config = dict(
    model='image deblurring model',
    dataset='microscope photos of single blood and bone marrow cells',
    train_examples=194171,
    image_size=40,
    crop_scale_min=0.5,
    horizontal_flip=True,
    translate=0.12,
    task='deblurring',
    loss='l1',
    arch='dncnn',
    norm='batchnorm',
    hidden_act='relu',
    depths=[18],
    kernel_size=3,
    stem='deep',
    widths=[96],
    init='xavier_uniform',
    optimizer='muon',
    muon_scale='match_rms_adamw',
    learning_rate=0.0023,
    momentum=0.95,
    nesterov=True,
    orthogonalizer='polar_express',
    adamw_lr_other_params=0.0013,
    max_grad_norm=1.0,
    max_steps=18100,
    batch_size=128,
    epochs=11.9,
    lr_schedule='wsd',
    decay_fraction=0.3,
    final_lr_fraction=0.05,
    warmup_steps=900,
    weight_decay=0.03,
    adamw_weight_decay_other_params=0,
)
Rows from block 14, named by matrix and row number. Each number is 50 + 15 x the weight over its row's rms, rounded and kept within 0 to 99. All counts start at 0.
# conv: 3x3 conv (model.blocks.14.conv.weight, 96x96x3x3), inputs 72-80, a 3x3 kernel for each
conv.0:42 51 56 56 58 43 48 53 52 52 29 07 84 57 21 93 72 43 31 62 31 40 34 53 55 39 40 86 67 50 66 98 81 72 41 61 39 44 24 37 64 45 43 53 53 63 69 79 52 41 71 48 42 48 60 51 88 39 41 58 24 56 51 52 52 62 67 72 46 49 56 50 54 59 42 45 56 58 67 39 36
conv.1:50 26 61 40 44 54 48 59 53 62 50 49 47 30 33 47 24 25 46 45 59 51 49 70 66 70 71 61 56 58 37 64 37 47 55 47 48 56 41 74 46 65 70 33 46 66 56 49 92 46 20 38 25 61 32 35 32 60 63 47 62 49 69 52 53 44 64 69 60 63 49 32 57 42 28 70 49 33 31 31 45
conv.2:57 35 32 20 72 80 23 75 72 59 51 55 43 40 51 51 54 61 63 37 62 49 43 82 51 44 43 60 47 49 60 57 53 55 70 59 50 61 53 52 44 28 57 45 43 46 40 50 67 27 39 55 46 62 48 45 54 50 46 36 46 46 63 59 59 55 51 46 54 65 53 56 53 44 50 55 64 73 53 45 47
conv.3:39 51 40 48 22 36 38 31 44 70 89 73 82 98 76 76 82 53 36 34 55 67 40 23 23 68 55 60 49 69 29 35 39 28 32 62 46 34 25 51 42 20 55 34 43 50 65 54 43 51 55 61 45 74 63 44 76 45 64 60 65 75 47 67 48 44 38 33 38 41 47 58 46 37 49 62 51 45 51 53 57
conv.4:41 44 53 48 56 41 42 52 34 47 51 58 43 43 44 53 43 47 29 76 75 67 44 57 50 48 64 30 42 70 30 43 39 48 56 38 53 68 85 39 19 42 33 18 28 55 51 58 59 55 45 42 53 36 32 45 55 67 63 58 47 52 40 60 39 47 47 41 41 61 20 31 52 49 71 40 43 58 46 53 50
conv.5:42 26 29 23 64 50 30 50 60 51 40 37 50 31 31 44 30 32 62 68 45 78 56 62 55 58 26 61 50 36 81 53 64 60 45 58 35 54 44 38 53 53 55 41 52 66 00 33 50 24 45 65 49 48 43 49 36 25 54 31 44 62 43 72 61 62 40 37 39 51 49 38 50 37 38 46 54 76 69 70 82
conv.6:54 41 60 48 20 26 46 28 27 30 37 46 38 51 56 55 68 61 28 84 95 47 63 44 44 67 45 34 29 08 35 57 08 44 58 51 65 91 99 55 99 99 42 57 41 57 50 74 45 59 61 39 50 51 39 16 68 66 62 22 53 62 57 56 55 47 40 61 53 51 45 35 29 53 49 59 55 53 61 43 59
conv.7:50 71 64 39 85 55 58 43 55 54 38 23 55 35 23 54 40 29 34 38 64 42 42 35 65 42 53 34 30 37 33 44 43 51 52 39 47 46 52 46 27 49 62 52 56 58 46 58 52 51 20 40 65 34 64 45 84 48 46 34 32 45 37 66 34 60 37 31 33 58 62 40 55 55 74 47 31 33 50 50 50
conv.8:48 33 65 43 36 52 70 66 57 34 43 43 38 62 65 36 68 67 74 41 45 53 54 55 66 60 58 58 64 48 34 45 36 52 49 46 35 54 26 42 53 54 53 66 62 44 16 58 32 26 61 58 31 43 62 51 65 35 41 59 64 25 56 57 10 51 41 49 44 75 68 62 57 55 25 72 53 44 33 36 49
conv.9:50 62 50 43 99 93 51 56 63 44 46 54 42 47 52 47 57 56 38 41 42 48 60 47 48 39 55 22 30 44 39 67 22 34 54 51 52 43 41 43 31 47 63 38 64 45 31 45 44 47 51 42 51 43 56 58 42 57 38 38 63 68 51 52 37 55 35 42 37 48 53 43 47 53 35 60 93 56 55 55 45
conv.10:45 54 48 41 56 66 45 71 61 33 58 52 37 80 69 61 92 72 37 34 28 61 49 37 59 60 59 38 68 65 32 69 94 45 24 44 86 65 51 69 27 00 74 41 03 62 54 61 68 67 96 53 38 43 30 60 39 69 66 58 43 51 39 62 61 61 71 42 80 64 64 85 63 39 44 68 49 28 53 43 29
conv.11:35 39 45 38 45 38 52 64 15 38 49 46 31 43 48 31 39 42 39 43 59 57 57 72 47 35 73 53 44 64 41 55 39 53 48 62 54 43 57 45 31 65 45 51 45 27 58 31 47 54 91 43 66 66 33 47 66 57 48 53 67 35 37 52 62 56 58 59 41 50 48 53 44 50 52 55 27 62 46 26 44
conv.12:66 80 65 48 48 48 51 93 63 87 81 59 85 78 64 72 62 59 49 33 49 36 63 60 52 53 47 52 53 50 53 66 37 55 56 59 37 73 67 60 35 30 47 37 47 60 57 67 39 48 44 51 51 39 42 49 62 18 66 67 37 61 29 51 31 54 65 64 61 40 55 45 50 58 40 70 38 31 93 84 72
conv.13:50 54 54 54 34 39 53 47 46 63 12 23 58 21 36 72 50 66 57 44 38 56 36 42 52 53 45 44 51 56 61 45 46 52 46 46 51 55 51 44 61 50 55 55 42 43 45 43 58 43 56 46 45 39 46 43 45 45 43 72 50 56 46 51 55 55 59 53 51 53 53 48 59 76 50 65 73 74 40 49 48
conv.14:46 63 58 69 62 46 61 52 54 32 49 53 33 63 70 35 63 72 35 45 57 35 32 70 31 48 52 45 25 71 56 60 67 59 48 39 53 51 36 56 51 28 59 59 63 58 36 70 46 29 99 57 27 76 80 39 23 84 51 58 26 53 66 55 64 44 45 59 50 46 68 40 44 51 42 15 38 35 50 53 39
conv.15:36 40 32 59 54 34 36 41 27 61 74 57 63 92 77 46 74 71 35 56 28 51 73 47 38 52 41 54 47 57 46 45 45 64 48 54 42 67 55 55 35 42 60 24 49 55 23 56 45 42 31 31 43 39 41 36 31 61 61 39 63 26 50 56 58 63 71 64 58 56 58 57 61 68 54 27 48 54 37 46 69
conv.16:42 62 50 56 36 55 40 38 47 36 48 53 29 46 53 29 38 44 51 44 46 47 32 55 63 62 57 49 53 50 52 16 47 55 38 53 52 44 51 54 29 53 66 44 41 53 57 54 44 55 59 32 63 61 73 84 69 64 53 69 74 55 35 46 47 25 42 47 40 44 44 43 32 40 50 43 57 59 35 55 53
conv.17:48 43 73 59 38 55 58 61 64 26 39 46 16 33 48 22 40 48 65 55 43 65 57 66 50 59 63 42 42 42 59 71 78 66 39 53 57 31 46 62 36 62 55 56 30 51 40 25 61 98 54 75 59 22 26 67 52 47 56 46 53 49 54 67 79 43 35 31 46 48 61 63 46 67 53 41 47 78 44 55 56
conv.18:42 47 47 38 56 42 51 16 31 81 81 71 90 83 79 91 76 77 49 53 39 48 41 31 54 63 36 64 55 73 65 78 48 41 76 70 46 01 63 59 15 69 52 50 64 31 72 43 36 54 58 30 40 37 49 52 32 59 39 58 37 64 29 71 44 50 45 43 67 52 65 50 42 27 52 62 62 59 48 51 48
conv.19:47 79 49 73 59 60 55 62 82 45 49 56 17 24 42 22 26 45 38 24 42 61 52 57 41 35 47 53 48 53 49 50 63 39 33 39 56 26 34 54 00 27 80 41 53 24 35 66 56 94 76 59 55 70 64 53 29 40 42 53 39 58 48 82 83 48 79 66 56 70 60 35 82 96 51 55 66 64 60 52 67
conv.20:61 59 73 47 33 60 64 62 61 95 98 72 91 97 74 63 77 64 55 55 54 53 90 78 56 49 36 48 43 48 65 60 43 69 52 39 44 26 13 35 44 64 40 33 58 36 41 24 56 43 48 47 48 78 53 54 51 42 55 82 35 49 58 41 31 43 51 27 46 45 72 49 48 42 55 36 41 63 71 62 49
conv.21:54 70 62 67 76 41 46 43 24 48 45 51 50 50 50 54 50 49 57 31 28 71 95 68 55 42 36 56 57 58 66 40 51 76 21 47 44 60 63 43 59 77 33 75 47 47 50 38 67 74 49 39 41 28 41 41 41 46 47 64 42 53 36 46 57 64 71 70 67 46 55 47 55 45 57 57 53 37 46 55 47
conv.22:50 66 49 47 59 44 54 50 38 71 73 59 57 50 40 47 30 23 71 69 60 43 38 58 58 33 53 54 36 56 59 48 63 52 62 54 84 54 62 58 80 59 56 80 43 49 44 54 47 75 42 70 50 35 62 83 48 15 53 42 26 25 72 73 59 58 99 77 99 54 72 71 59 65 46 44 46 53 35 39 54
conv.23:56 37 55 31 39 46 42 56 56 47 63 59 53 65 69 42 52 60 64 62 61 55 62 29 66 61 43 54 46 56 73 59 45 60 48 45 29 36 53 35 21 29 32 45 50 43 45 20 55 76 26 48 58 18 24 71 72 51 56 78 69 63 26 53 47 78 43 51 80 41 55 61 47 51 60 41 39 63 39 39 68
conv.24:47 43 58 61 71 60 62 61 55 36 40 50 47 57 64 56 65 63 42 58 37 47 60 49 33 62 25 55 90 46 99 87 29 85 99 41 37 35 44 49 55 67 35 38 41 63 42 50 44 78 68 34 65 86 66 53 48 70 54 43 61 38 36 51 42 41 47 55 42 51 56 54 48 67 44 48 54 46 39 82 51
conv.25:36 55 57 61 60 51 58 43 32 35 38 41 22 31 39 32 43 50 52 46 60 46 38 15 49 47 45 40 47 30 50 66 32 49 48 33 56 64 65 35 83 65 48 49 69 73 34 40 83 48 67 48 50 69 37 29 50 56 56 55 71 64 41 50 40 57 37 78 32 51 53 67 50 62 44 78 79 52 44 55 40
conv.26:40 46 34 45 35 38 49 64 80 46 66 71 41 59 64 30 40 40 64 68 54 66 50 31 64 48 52 49 42 55 42 55 69 48 60 53 66 57 51 78 36 25 52 61 56 48 63 50 47 58 57 38 60 71 74 56 47 46 50 54 57 55 42 41 40 28 50 45 60 60 61 66 59 48 44 55 47 53 59 53 52
conv.27:44 47 43 42 68 45 51 70 49 61 39 58 49 18 37 55 20 39 54 47 53 55 56 69 53 46 41 45 50 53 44 47 46 47 53 49 55 37 43 52 47 56 60 50 62 47 37 39 35 92 43 40 66 48 51 66 61 48 29 39 52 53 52 46 47 49 46 59 51 44 45 51 47 46 38 47 58 56 37 48 46
conv.28:52 64 49 69 30 31 49 57 76 51 60 62 31 35 42 26 19 33 55 73 55 56 60 65 49 46 52 47 41 54 67 54 73 57 44 47 52 79 60 27 44 52 51 45 67 28 49 82 47 63 41 33 60 60 62 69 65 56 83 47 67 55 14 61 59 65 49 41 83 61 64 38 40 52 52 23 54 56 58 35 29
conv.29:58 51 54 40 41 51 39 37 44 31 35 58 48 43 50 75 67 43 50 84 25 56 62 71 45 60 40 28 37 30 89 52 43 76 62 37 47 43 47 43 63 65 43 59 52 32 37 55 60 69 58 60 60 48 37 82 46 53 63 42 45 33 52 17 88 43 62 52 36 60 67 62 47 44 52 57 40 50 46 47 61
conv.30:25 41 27 24 50 33 34 54 52 66 51 48 53 27 26 40 14 13 47 91 83 47 54 52 48 60 51 44 41 99 41 39 55 44 67 70 61 58 04 82 99 50 66 65 65 36 76 41 56 75 42 59 49 37 54 47 56 36 45 38 33 35 59 39 58 44 58 65 67 40 52 60 48 56 54 66 58 65 67 71 81
conv.31:69 49 40 63 41 25 48 58 41 57 77 74 59 88 85 52 80 76 36 20 55 55 55 71 44 67 63 46 51 46 49 66 47 44 62 59 45 60 65 65 60 53 56 44 65 65 58 54 53 66 69 63 69 60 42 59 46 56 51 49 68 39 43 51 56 44 41 61 44 50 66 43 29 47 52 39 58 76 39 79 79
conv.32:49 32 46 50 16 09 54 23 33 42 14 18 52 27 36 62 42 48 72 43 47 36 30 42 54 58 57 55 49 82 69 36 64 68 60 54 48 59 59 38 62 54 54 65 53 74 59 50 43 44 44 65 55 42 61 31 74 44 46 60 38 46 51 59 49 57 73 65 50 56 45 57 47 53 65 29 55 62 54 39 44
conv.33:63 36 49 35 56 62 41 45 57 92 95 57 88 86 55 70 69 52 70 50 41 50 47 39 61 78 64 49 49 46 48 44 61 40 44 34 32 41 40 42 97 98 53 54 58 35 71 54 61 18 55 86 17 81 49 27 31 44 56 33 58 74 55 53 53 49 23 38 34 45 44 65 51 56 65 53 31 45 48 24 49
conv.34:53 50 66 46 68 43 44 67 32 55 83 67 61 85 72 44 56 52 55 51 61 40 39 49 44 50 41 47 43 45 54 43 56 42 57 53 42 65 47 49 64 62 44 62 34 58 48 27 22 69 18 43 70 44 39 41 00 37 31 36 51 65 68 42 57 44 51 50 52 47 46 64 61 29 61 83 26 59 66 29 63
conv.35:71 95 61 79 06 59 79 35 56 26 23 46 19 20 45 34 42 58 55 60 63 60 64 40 51 42 37 52 41 51 62 59 69 66 49 49 45 56 69 34 53 34 36 23 59 57 63 40 27 44 99 54 35 66 44 70 68 16 45 37 26 32 61 33 41 45 68 33 42 40 26 30 58 34 57 49 48 39 54 53 38
conv.36:53 45 39 46 61 56 44 72 33 67 55 49 55 41 33 47 26 18 53 55 65 51 55 71 38 37 74 52 62 37 39 66 56 64 65 53 53 55 48 63 50 73 40 39 53 61 51 59 68 63 44 56 34 33 47 16 46 59 51 47 58 00 34 69 55 45 57 50 61 20 52 44 61 63 41 39 64 46 67 40 39
conv.37:59 40 50 46 60 66 60 35 42 59 54 60 49 48 56 39 41 54 50 43 74 53 41 46 61 44 36 39 47 40 57 55 41 83 84 16 51 58 42 52 65 63 66 43 40 44 60 53 40 25 11 66 72 96 51 63 47 41 46 47 37 60 54 59 54 50 55 45 50 77 60 19 47 51 46 65 55 61 58 38 55
conv.38:45 20 38 46 42 49 55 69 61 81 74 56 91 79 60 64 63 51 61 52 81 59 51 89 51 16 40 47 45 53 53 53 52 49 31 55 58 58 57 40 24 53 44 49 42 44 58 35 45 91 40 35 17 27 62 54 26 65 48 61 34 62 65 58 57 46 72 60 50 46 30 39 76 31 45 63 49 56 43 61 61
conv.39:45 62 70 76 32 27 76 31 33 52 49 62 44 36 47 59 50 54 43 51 30 51 41 15 49 54 48 37 59 53 40 42 29 43 32 40 51 37 42 49 54 70 47 52 53 52 61 55 31 69 53 44 49 40 56 53 48 50 60 56 55 59 45 42 40 45 50 58 40 42 45 46 48 54 52 49 34 30 51 49 55
conv.40:49 36 37 54 25 38 41 35 47 44 33 52 27 14 29 36 21 34 55 53 58 57 42 80 51 43 42 41 65 71 51 82 56 46 57 62 62 41 53 64 71 67 43 41 46 70 62 59 74 16 40 99 52 61 72 49 14 33 70 47 42 68 68 60 64 60 38 43 82 60 44 52 64 64 46 33 50 09 64 51 17
conv.41:62 70 67 71 50 66 57 65 53 71 57 56 99 84 68 99 88 63 61 29 38 43 44 37 56 54 62 53 66 61 34 99 41 36 56 40 26 86 81 26 64 47 57 37 17 32 18 32 48 57 29 19 51 54 70 59 52 55 38 36 64 23 66 53 87 53 61 31 73 67 45 61 54 72 44 78 62 73 45 44 48
conv.42:59 47 49 75 59 73 62 65 48 25 33 45 30 37 52 46 49 61 39 32 60 35 44 73 54 28 48 65 52 54 45 39 58 34 67 66 44 69 50 54 59 58 48 57 58 62 34 45 44 59 36 64 86 32 99 48 76 96 38 29 74 35 50 53 74 53 43 83 63 43 68 41 66 25 33 21 41 67 22 30 61
conv.43:53 51 38 52 49 40 36 57 43 74 67 42 87 79 54 84 82 54 36 42 47 57 57 51 58 49 68 57 41 53 55 50 60 49 54 52 52 56 57 51 52 57 44 38 36 40 50 69 51 13 17 60 57 63 49 58 49 35 44 54 48 58 46 34 37 37 55 55 46 55 33 47 37 61 48 44 55 51 58 48 51
conv.44:53 44 47 41 54 51 55 42 43 50 46 53 37 35 49 35 44 57 46 50 27 27 99 55 33 38 46 57 75 64 56 26 99 64 41 72 37 55 70 51 64 53 34 33 61 49 44 40 61 40 53 52 38 46 53 50 41 65 54 40 61 59 39 52 53 56 43 56 54 46 54 56 57 56 48 50 34 56 51 44 52
conv.45:36 65 57 39 57 41 31 64 29 50 63 65 40 44 52 18 13 32 69 27 57 64 62 99 60 72 83 42 28 61 52 13 68 62 57 44 61 52 55 32 49 75 45 33 18 52 41 19 63 44 58 64 45 38 46 49 60 18 61 68 29 51 41 54 53 53 38 43 63 60 42 70 59 50 37 61 69 56 39 52 13
conv.46:97 99 72 76 49 56 55 58 35 27 20 37 36 26 43 44 34 45 54 56 46 49 37 67 54 29 34 45 20 53 61 41 47 52 42 54 37 35 13 46 40 21 57 77 24 66 43 18 34 54 24 47 64 33 38 33 79 64 28 93 60 14 45 27 40 48 57 61 36 44 51 52 15 29 39 49 52 56 72 65 58
conv.47:47 36 37 48 58 50 49 48 45 52 57 48 82 87 66 83 86 62 42 54 44 32 54 61 48 56 54 39 45 55 49 51 35 60 53 61 47 79 26 43 37 54 61 53 58 67 40 35 37 82 58 63 73 48 28 53 39 74 32 36 45 62 77 43 64 47 49 26 48 47 63 40 43 50 42 38 43 51 61 44 52
conv.48:49 45 44 40 58 35 52 54 54 68 58 29 75 46 11 71 45 14 68 58 73 76 22 50 45 58 90 62 70 58 50 46 00 71 47 34 40 72 48 72 71 25 57 42 40 64 53 41 69 42 44 56 41 78 30 41 34 34 40 71 58 75 55 52 41 43 27 38 38 61 41 29 51 57 51 47 72 58 62 75 46
conv.49:44 51 46 47 40 35 38 56 47 63 82 64 62 80 68 43 56 55 62 47 54 58 45 44 51 70 81 55 26 38 60 63 61 37 29 56 75 65 57 64 36 55 45 57 42 50 48 32 53 67 49 42 60 26 47 36 61 69 97 56 44 23 41 55 47 50 28 54 49 82 43 46 40 45 56 67 66 53 48 57 44
conv.50:56 63 50 65 55 46 28 54 44 28 40 63 03 22 55 06 28 52 48 62 54 75 75 63 35 53 47 46 53 56 53 82 53 55 68 35 65 47 58 56 26 27 57 48 54 21 69 54 46 69 31 26 20 31 37 28 52 66 48 69 44 58 69 57 66 49 53 62 39 36 60 43 35 40 43 49 47 23 58 41 31
conv.51:43 41 44 35 53 47 50 45 37 56 72 49 79 99 70 60 87 65 58 65 81 62 44 36 55 54 42 66 51 33 50 43 52 50 51 43 44 37 52 40 51 65 56 49 52 32 55 73 78 55 60 16 34 22 30 52 74 49 60 56 21 34 30 55 39 43 54 57 48 42 33 37 64 38 41 61 71 64 56 44 31
conv.52:32 39 36 41 75 67 30 63 63 62 46 41 52 30 28 46 22 22 61 70 26 68 76 57 42 61 33 48 40 59 46 37 25 67 67 48 71 61 40 61 94 63 63 51 59 29 54 57 32 47 58 28 35 18 36 45 25 59 53 50 36 35 56 50 67 44 34 64 64 56 53 50 46 88 63 37 37 57 88 66 43
conv.53:49 59 43 65 30 37 64 34 55 11 45 82 00 22 60 23 31 52 52 64 14 65 36 45 35 48 43 47 61 45 37 85 99 27 40 88 47 52 51 57 46 32 44 44 53 53 66 80 39 48 47 57 45 50 52 47 45 45 41 51 68 55 63 42 60 26 40 52 30 37 42 54 38 76 48 47 49 56 39 43 41
conv.54:46 48 50 48 51 54 45 62 58 85 99 69 88 99 62 99 99 70 48 53 53 54 57 55 49 58 56 52 54 57 52 51 45 53 50 48 51 53 51 53 51 53 49 51 44 54 59 53 50 57 57 47 53 56 45 48 35 31 38 38 21 32 27 47 45 47 43 39 46 42 51 47 77 69 52 73 62 47 67 61 41
conv.55:47 48 45 44 33 35 73 52 60 54 73 60 71 89 69 58 77 59 60 62 63 65 61 43 57 25 26 49 53 68 46 56 39 48 60 50 38 74 49 35 77 48 56 32 44 57 29 26 61 46 30 49 47 25 73 82 55 51 59 48 57 61 44 64 56 64 73 62 57 70 47 63 64 65 58 46 44 23 44 25 30
conv.56:63 48 44 48 36 53 41 44 57 08 18 36 07 39 68 21 56 82 33 29 62 53 32 75 52 54 45 43 31 52 45 35 38 46 38 43 32 11 44 33 40 63 39 45 64 53 35 33 41 39 21 41 29 63 68 29 45 40 30 64 65 60 51 40 25 61 45 35 50 44 34 56 54 47 57 62 67 60 57 56 47
conv.57:30 79 46 67 75 71 42 28 45 70 71 57 82 91 70 65 77 65 48 46 39 55 53 43 50 56 42 47 42 53 51 41 42 50 49 57 34 56 48 46 35 39 56 60 51 65 54 55 46 24 44 69 43 79 50 56 57 74 61 40 59 50 55 41 46 56 39 66 36 46 37 45 39 61 59 47 38 38 43 71 46
conv.58:40 44 44 64 36 49 45 47 54 39 39 54 36 37 57 44 45 63 45 99 65 36 22 44 45 59 39 65 80 66 63 99 54 40 53 43 56 30 14 45 57 51 64 78 55 43 31 59 71 50 67 51 37 49 51 48 36 36 62 24 53 33 56 41 66 23 57 64 39 55 63 56 22 54 47 34 61 34 49 51 57
conv.59:39 48 39 51 39 78 64 49 94 46 48 56 45 70 91 33 53 75 52 72 42 27 57 29 64 61 42 37 34 36 22 23 37 36 43 50 43 64 66 76 99 59 53 60 66 60 21 45 14 48 51 51 55 48 49 57 44 66 58 40 46 30 36 29 45 58 30 68 35 69 43 66 53 38 41 35 04 25 56 32 46
conv.60:58 58 50 47 52 34 52 54 59 50 58 66 47 66 76 31 47 59 59 61 66 67 75 52 54 56 54 47 39 55 70 50 57 40 47 55 56 54 52 57 78 88 45 55 30 73 85 81 41 00 07 55 81 64 44 29 34 44 57 67 24 50 39 50 55 46 53 57 36 32 38 40 64 63 73 33 23 27 59 38 64
conv.61:52 57 50 55 55 55 46 46 41 50 48 60 41 37 52 40 43 57 55 55 59 45 21 44 43 11 54 35 44 42 11 49 44 03 47 39 57 52 48 83 79 61 76 84 53 59 71 54 46 49 57 64 76 52 46 55 62 66 46 63 44 53 61 41 48 45 29 47 52 47 57 48 34 46 55 58 53 52 67 64 41
conv.62:61 54 69 55 49 46 53 55 61 67 79 60 82 94 64 75 81 57 46 37 54 59 48 45 48 55 53 62 58 52 49 61 72 60 52 62 51 61 46 41 29 23 32 31 54 59 68 43 46 45 14 21 46 33 41 54 45 63 84 27 57 19 54 48 52 37 37 72 28 31 51 53 25 28 46 00 14 43 15 19 41
conv.63:49 46 52 57 37 39 44 32 32 99 72 43 77 51 40 41 31 38 53 37 38 52 66 73 54 46 28 56 53 85 46 58 58 45 53 65 70 35 54 62 15 49 65 38 65 53 70 35 42 81 30 45 45 02 54 60 31 53 59 24 33 34 53 47 60 59 49 85 52 30 55 52 34 56 51 26 44 61 55 38 68
conv.64:48 33 39 45 40 56 50 48 60 52 43 43 42 35 38 56 57 60 52 58 85 54 63 84 50 62 48 68 76 89 45 39 66 57 54 53 54 46 26 58 49 28 56 62 58 47 55 38 50 56 47 48 49 43 46 51 38 43 49 58 50 47 47 64 73 39 62 45 49 48 58 53 55 37 46 48 46 30 47 40 36
conv.65:28 34 40 30 99 39 48 70 49 93 65 40 99 84 46 92 64 33 58 59 39 49 58 74 53 72 56 29 52 45 53 68 68 43 61 54 49 22 32 34 53 47 56 42 49 52 51 56 54 51 33 42 45 52 40 48 55 49 74 42 36 42 42 63 51 53 33 99 37 48 37 68 36 48 56 55 53 69 54 46 64
conv.66:46 35 47 81 18 49 44 43 35 50 34 49 31 09 23 37 18 29 32 45 46 50 60 33 47 36 27 49 46 51 44 55 63 35 40 49 12 14 86 03 00 70 37 45 54 50 68 51 55 56 34 32 54 66 49 40 58 76 70 60 66 57 52 51 40 48 58 43 63 53 55 57 21 37 36 42 62 56 52 63 62
conv.67:53 62 51 54 55 46 62 66 35 79 41 21 82 48 37 60 45 57 49 14 38 44 74 47 42 53 39 40 43 36 56 98 48 42 70 42 53 14 66 50 41 56 59 38 23 59 59 48 61 48 48 62 60 51 45 23 52 38 36 35 63 48 51 55 31 63 46 54 39 55 45 41 21 01 22 39 47 13 27 08 23
conv.68:56 49 54 51 48 58 46 49 63 80 72 72 92 88 78 82 99 84 46 54 59 50 58 62 48 57 59 48 54 57 47 48 51 45 55 47 50 55 42 51 47 40 53 55 42 50 50 54 44 48 54 46 44 52 51 58 34 34 52 33 29 33 23 45 54 46 38 51 45 47 44 49 60 70 52 62 71 55 59 62 41
conv.69:59 55 60 43 90 57 50 55 64 33 28 43 29 34 47 46 50 53 52 60 26 62 61 47 69 45 54 61 86 68 40 61 68 43 58 66 70 47 61 56 50 74 65 62 81 41 46 28 44 25 00 58 49 32 55 72 51 48 67 60 66 74 68 42 47 50 61 51 55 51 43 41 58 63 59 63 47 60 62 66 52
conv.70:64 50 49 51 54 47 58 36 39 66 76 79 45 61 71 31 37 47 61 42 63 40 57 57 52 34 66 53 47 52 71 52 49 49 53 41 38 57 36 37 46 38 66 40 53 52 60 81 57 91 46 54 50 47 35 89 90 54 28 78 62 09 68 49 60 58 60 43 49 61 47 58 44 41 42 27 35 50 31 46 55
conv.71:63 61 55 42 40 51 44 33 42 54 51 71 52 47 65 48 39 73 40 57 48 35 66 48 44 39 52 37 44 48 28 28 75 15 51 57 63 62 59 49 69 73 55 64 64 58 54 48 49 31 37 55 51 44 41 44 36 44 44 63 59 45 53 59 58 60 46 46 46 55 44 64 50 53 55 54 56 56 48 57 49
conv.72:60 41 57 38 73 66 68 57 36 61 45 58 38 23 44 35 17 42 44 48 52 47 34 55 58 45 46 54 53 37 40 43 55 71 41 37 31 55 52 54 69 34 51 40 24 58 47 43 56 60 21 43 57 41 32 47 58 51 67 65 71 48 68 60 69 62 46 53 61 33 62 67 53 47 54 55 62 21 77 69 34
conv.73:54 45 63 44 59 45 35 78 68 22 41 52 10 41 64 21 48 65 50 71 33 59 73 41 73 63 60 29 41 31 19 16 45 40 26 59 22 66 75 27 59 17 39 52 49 36 39 28 52 55 61 18 09 38 49 49 55 24 29 64 51 41 85 65 39 53 64 32 47 51 53 52 51 68 38 78 54 58 54 37 31
conv.74:70 83 55 41 45 69 31 56 78 48 53 64 46 35 33 51 28 10 72 51 33 60 83 39 60 54 52 44 17 36 46 69 45 24 27 27 89 72 66 69 02 04 62 17 35 61 71 57 39 52 60 61 48 46 67 32 48 61 65 56 42 51 61 29 50 64 49 67 77 32 38 54 65 60 49 63 49 48 63 55 33
conv.75:45 41 46 49 59 72 47 34 66 76 73 51 88 91 59 85 91 59 48 85 67 55 36 33 51 54 39 34 19 17 35 36 35 40 17 48 41 43 46 72 40 37 36 71 58 35 59 63 35 57 40 44 47 71 53 74 85 63 54 33 31 27 38 56 33 56 49 55 60 42 63 68 60 30 43 31 28 32 53 56 53
conv.76:50 49 29 49 62 38 44 61 57 46 50 48 39 48 53 44 52 55 56 45 29 71 50 20 42 62 51 60 53 50 96 14 51 95 93 81 76 25 53 76 18 00 87 22 17 42 58 43 37 71 59 56 58 32 60 53 51 32 76 41 47 55 33 46 45 47 52 65 41 25 28 44 33 37 41 41 40 36 51 60 49
conv.77:49 55 67 62 53 46 30 33 24 47 66 59 69 91 82 68 92 85 38 52 44 54 58 45 45 24 38 54 50 58 46 63 51 53 58 55 35 15 12 51 36 35 56 88 82 37 83 65 64 55 52 99 68 68 24 22 34 26 47 57 31 36 30 49 76 52 36 42 47 56 46 55 30 34 25 35 64 53 63 55 73
conv.78:50 52 59 46 00 43 47 35 51 49 50 52 45 44 49 54 54 58 61 37 53 49 21 35 49 53 50 56 37 42 75 23 52 52 74 63 48 60 53 42 37 23 55 50 45 49 52 47 46 71 55 48 47 33 40 67 44 48 69 54 47 52 50 46 54 59 57 61 58 46 46 52 46 43 44 53 51 40 65 78 45
conv.79:53 48 52 27 36 49 47 61 58 64 83 71 51 59 58 36 38 46 48 46 50 50 48 37 62 46 36 61 55 52 37 43 44 42 48 59 59 44 51 30 32 54 50 65 47 44 66 67 36 39 47 56 55 46 64 79 68 30 52 54 43 37 40 54 38 41 48 51 59 58 55 32 76 52 44 37 35 36 44 58 63
conv.80:28 53 39 47 62 42 43 39 41 53 44 37 40 44 46 27 37 50 44 42 38 54 72 40 46 37 42 44 57 58 48 76 68 50 25 38 52 67 46 52 31 21 47 59 39 48 48 76 35 59 43 54 56 58 50 32 51 51 78 80 61 43 44 39 63 46 53 70 59 53 53 52 51 65 45 48 50 48 53 54 66
conv.81:54 64 36 53 50 35 63 47 43 99 82 67 99 85 70 99 97 80 36 52 57 46 59 65 45 38 29 43 61 42 28 65 49 26 68 51 47 68 69 47 61 57 54 65 46 45 54 44 48 79 76 31 78 71 48 54 57 66 49 50 54 46 40 50 52 45 54 60 62 60 50 46 48 58 45 43 70 48 37 61 45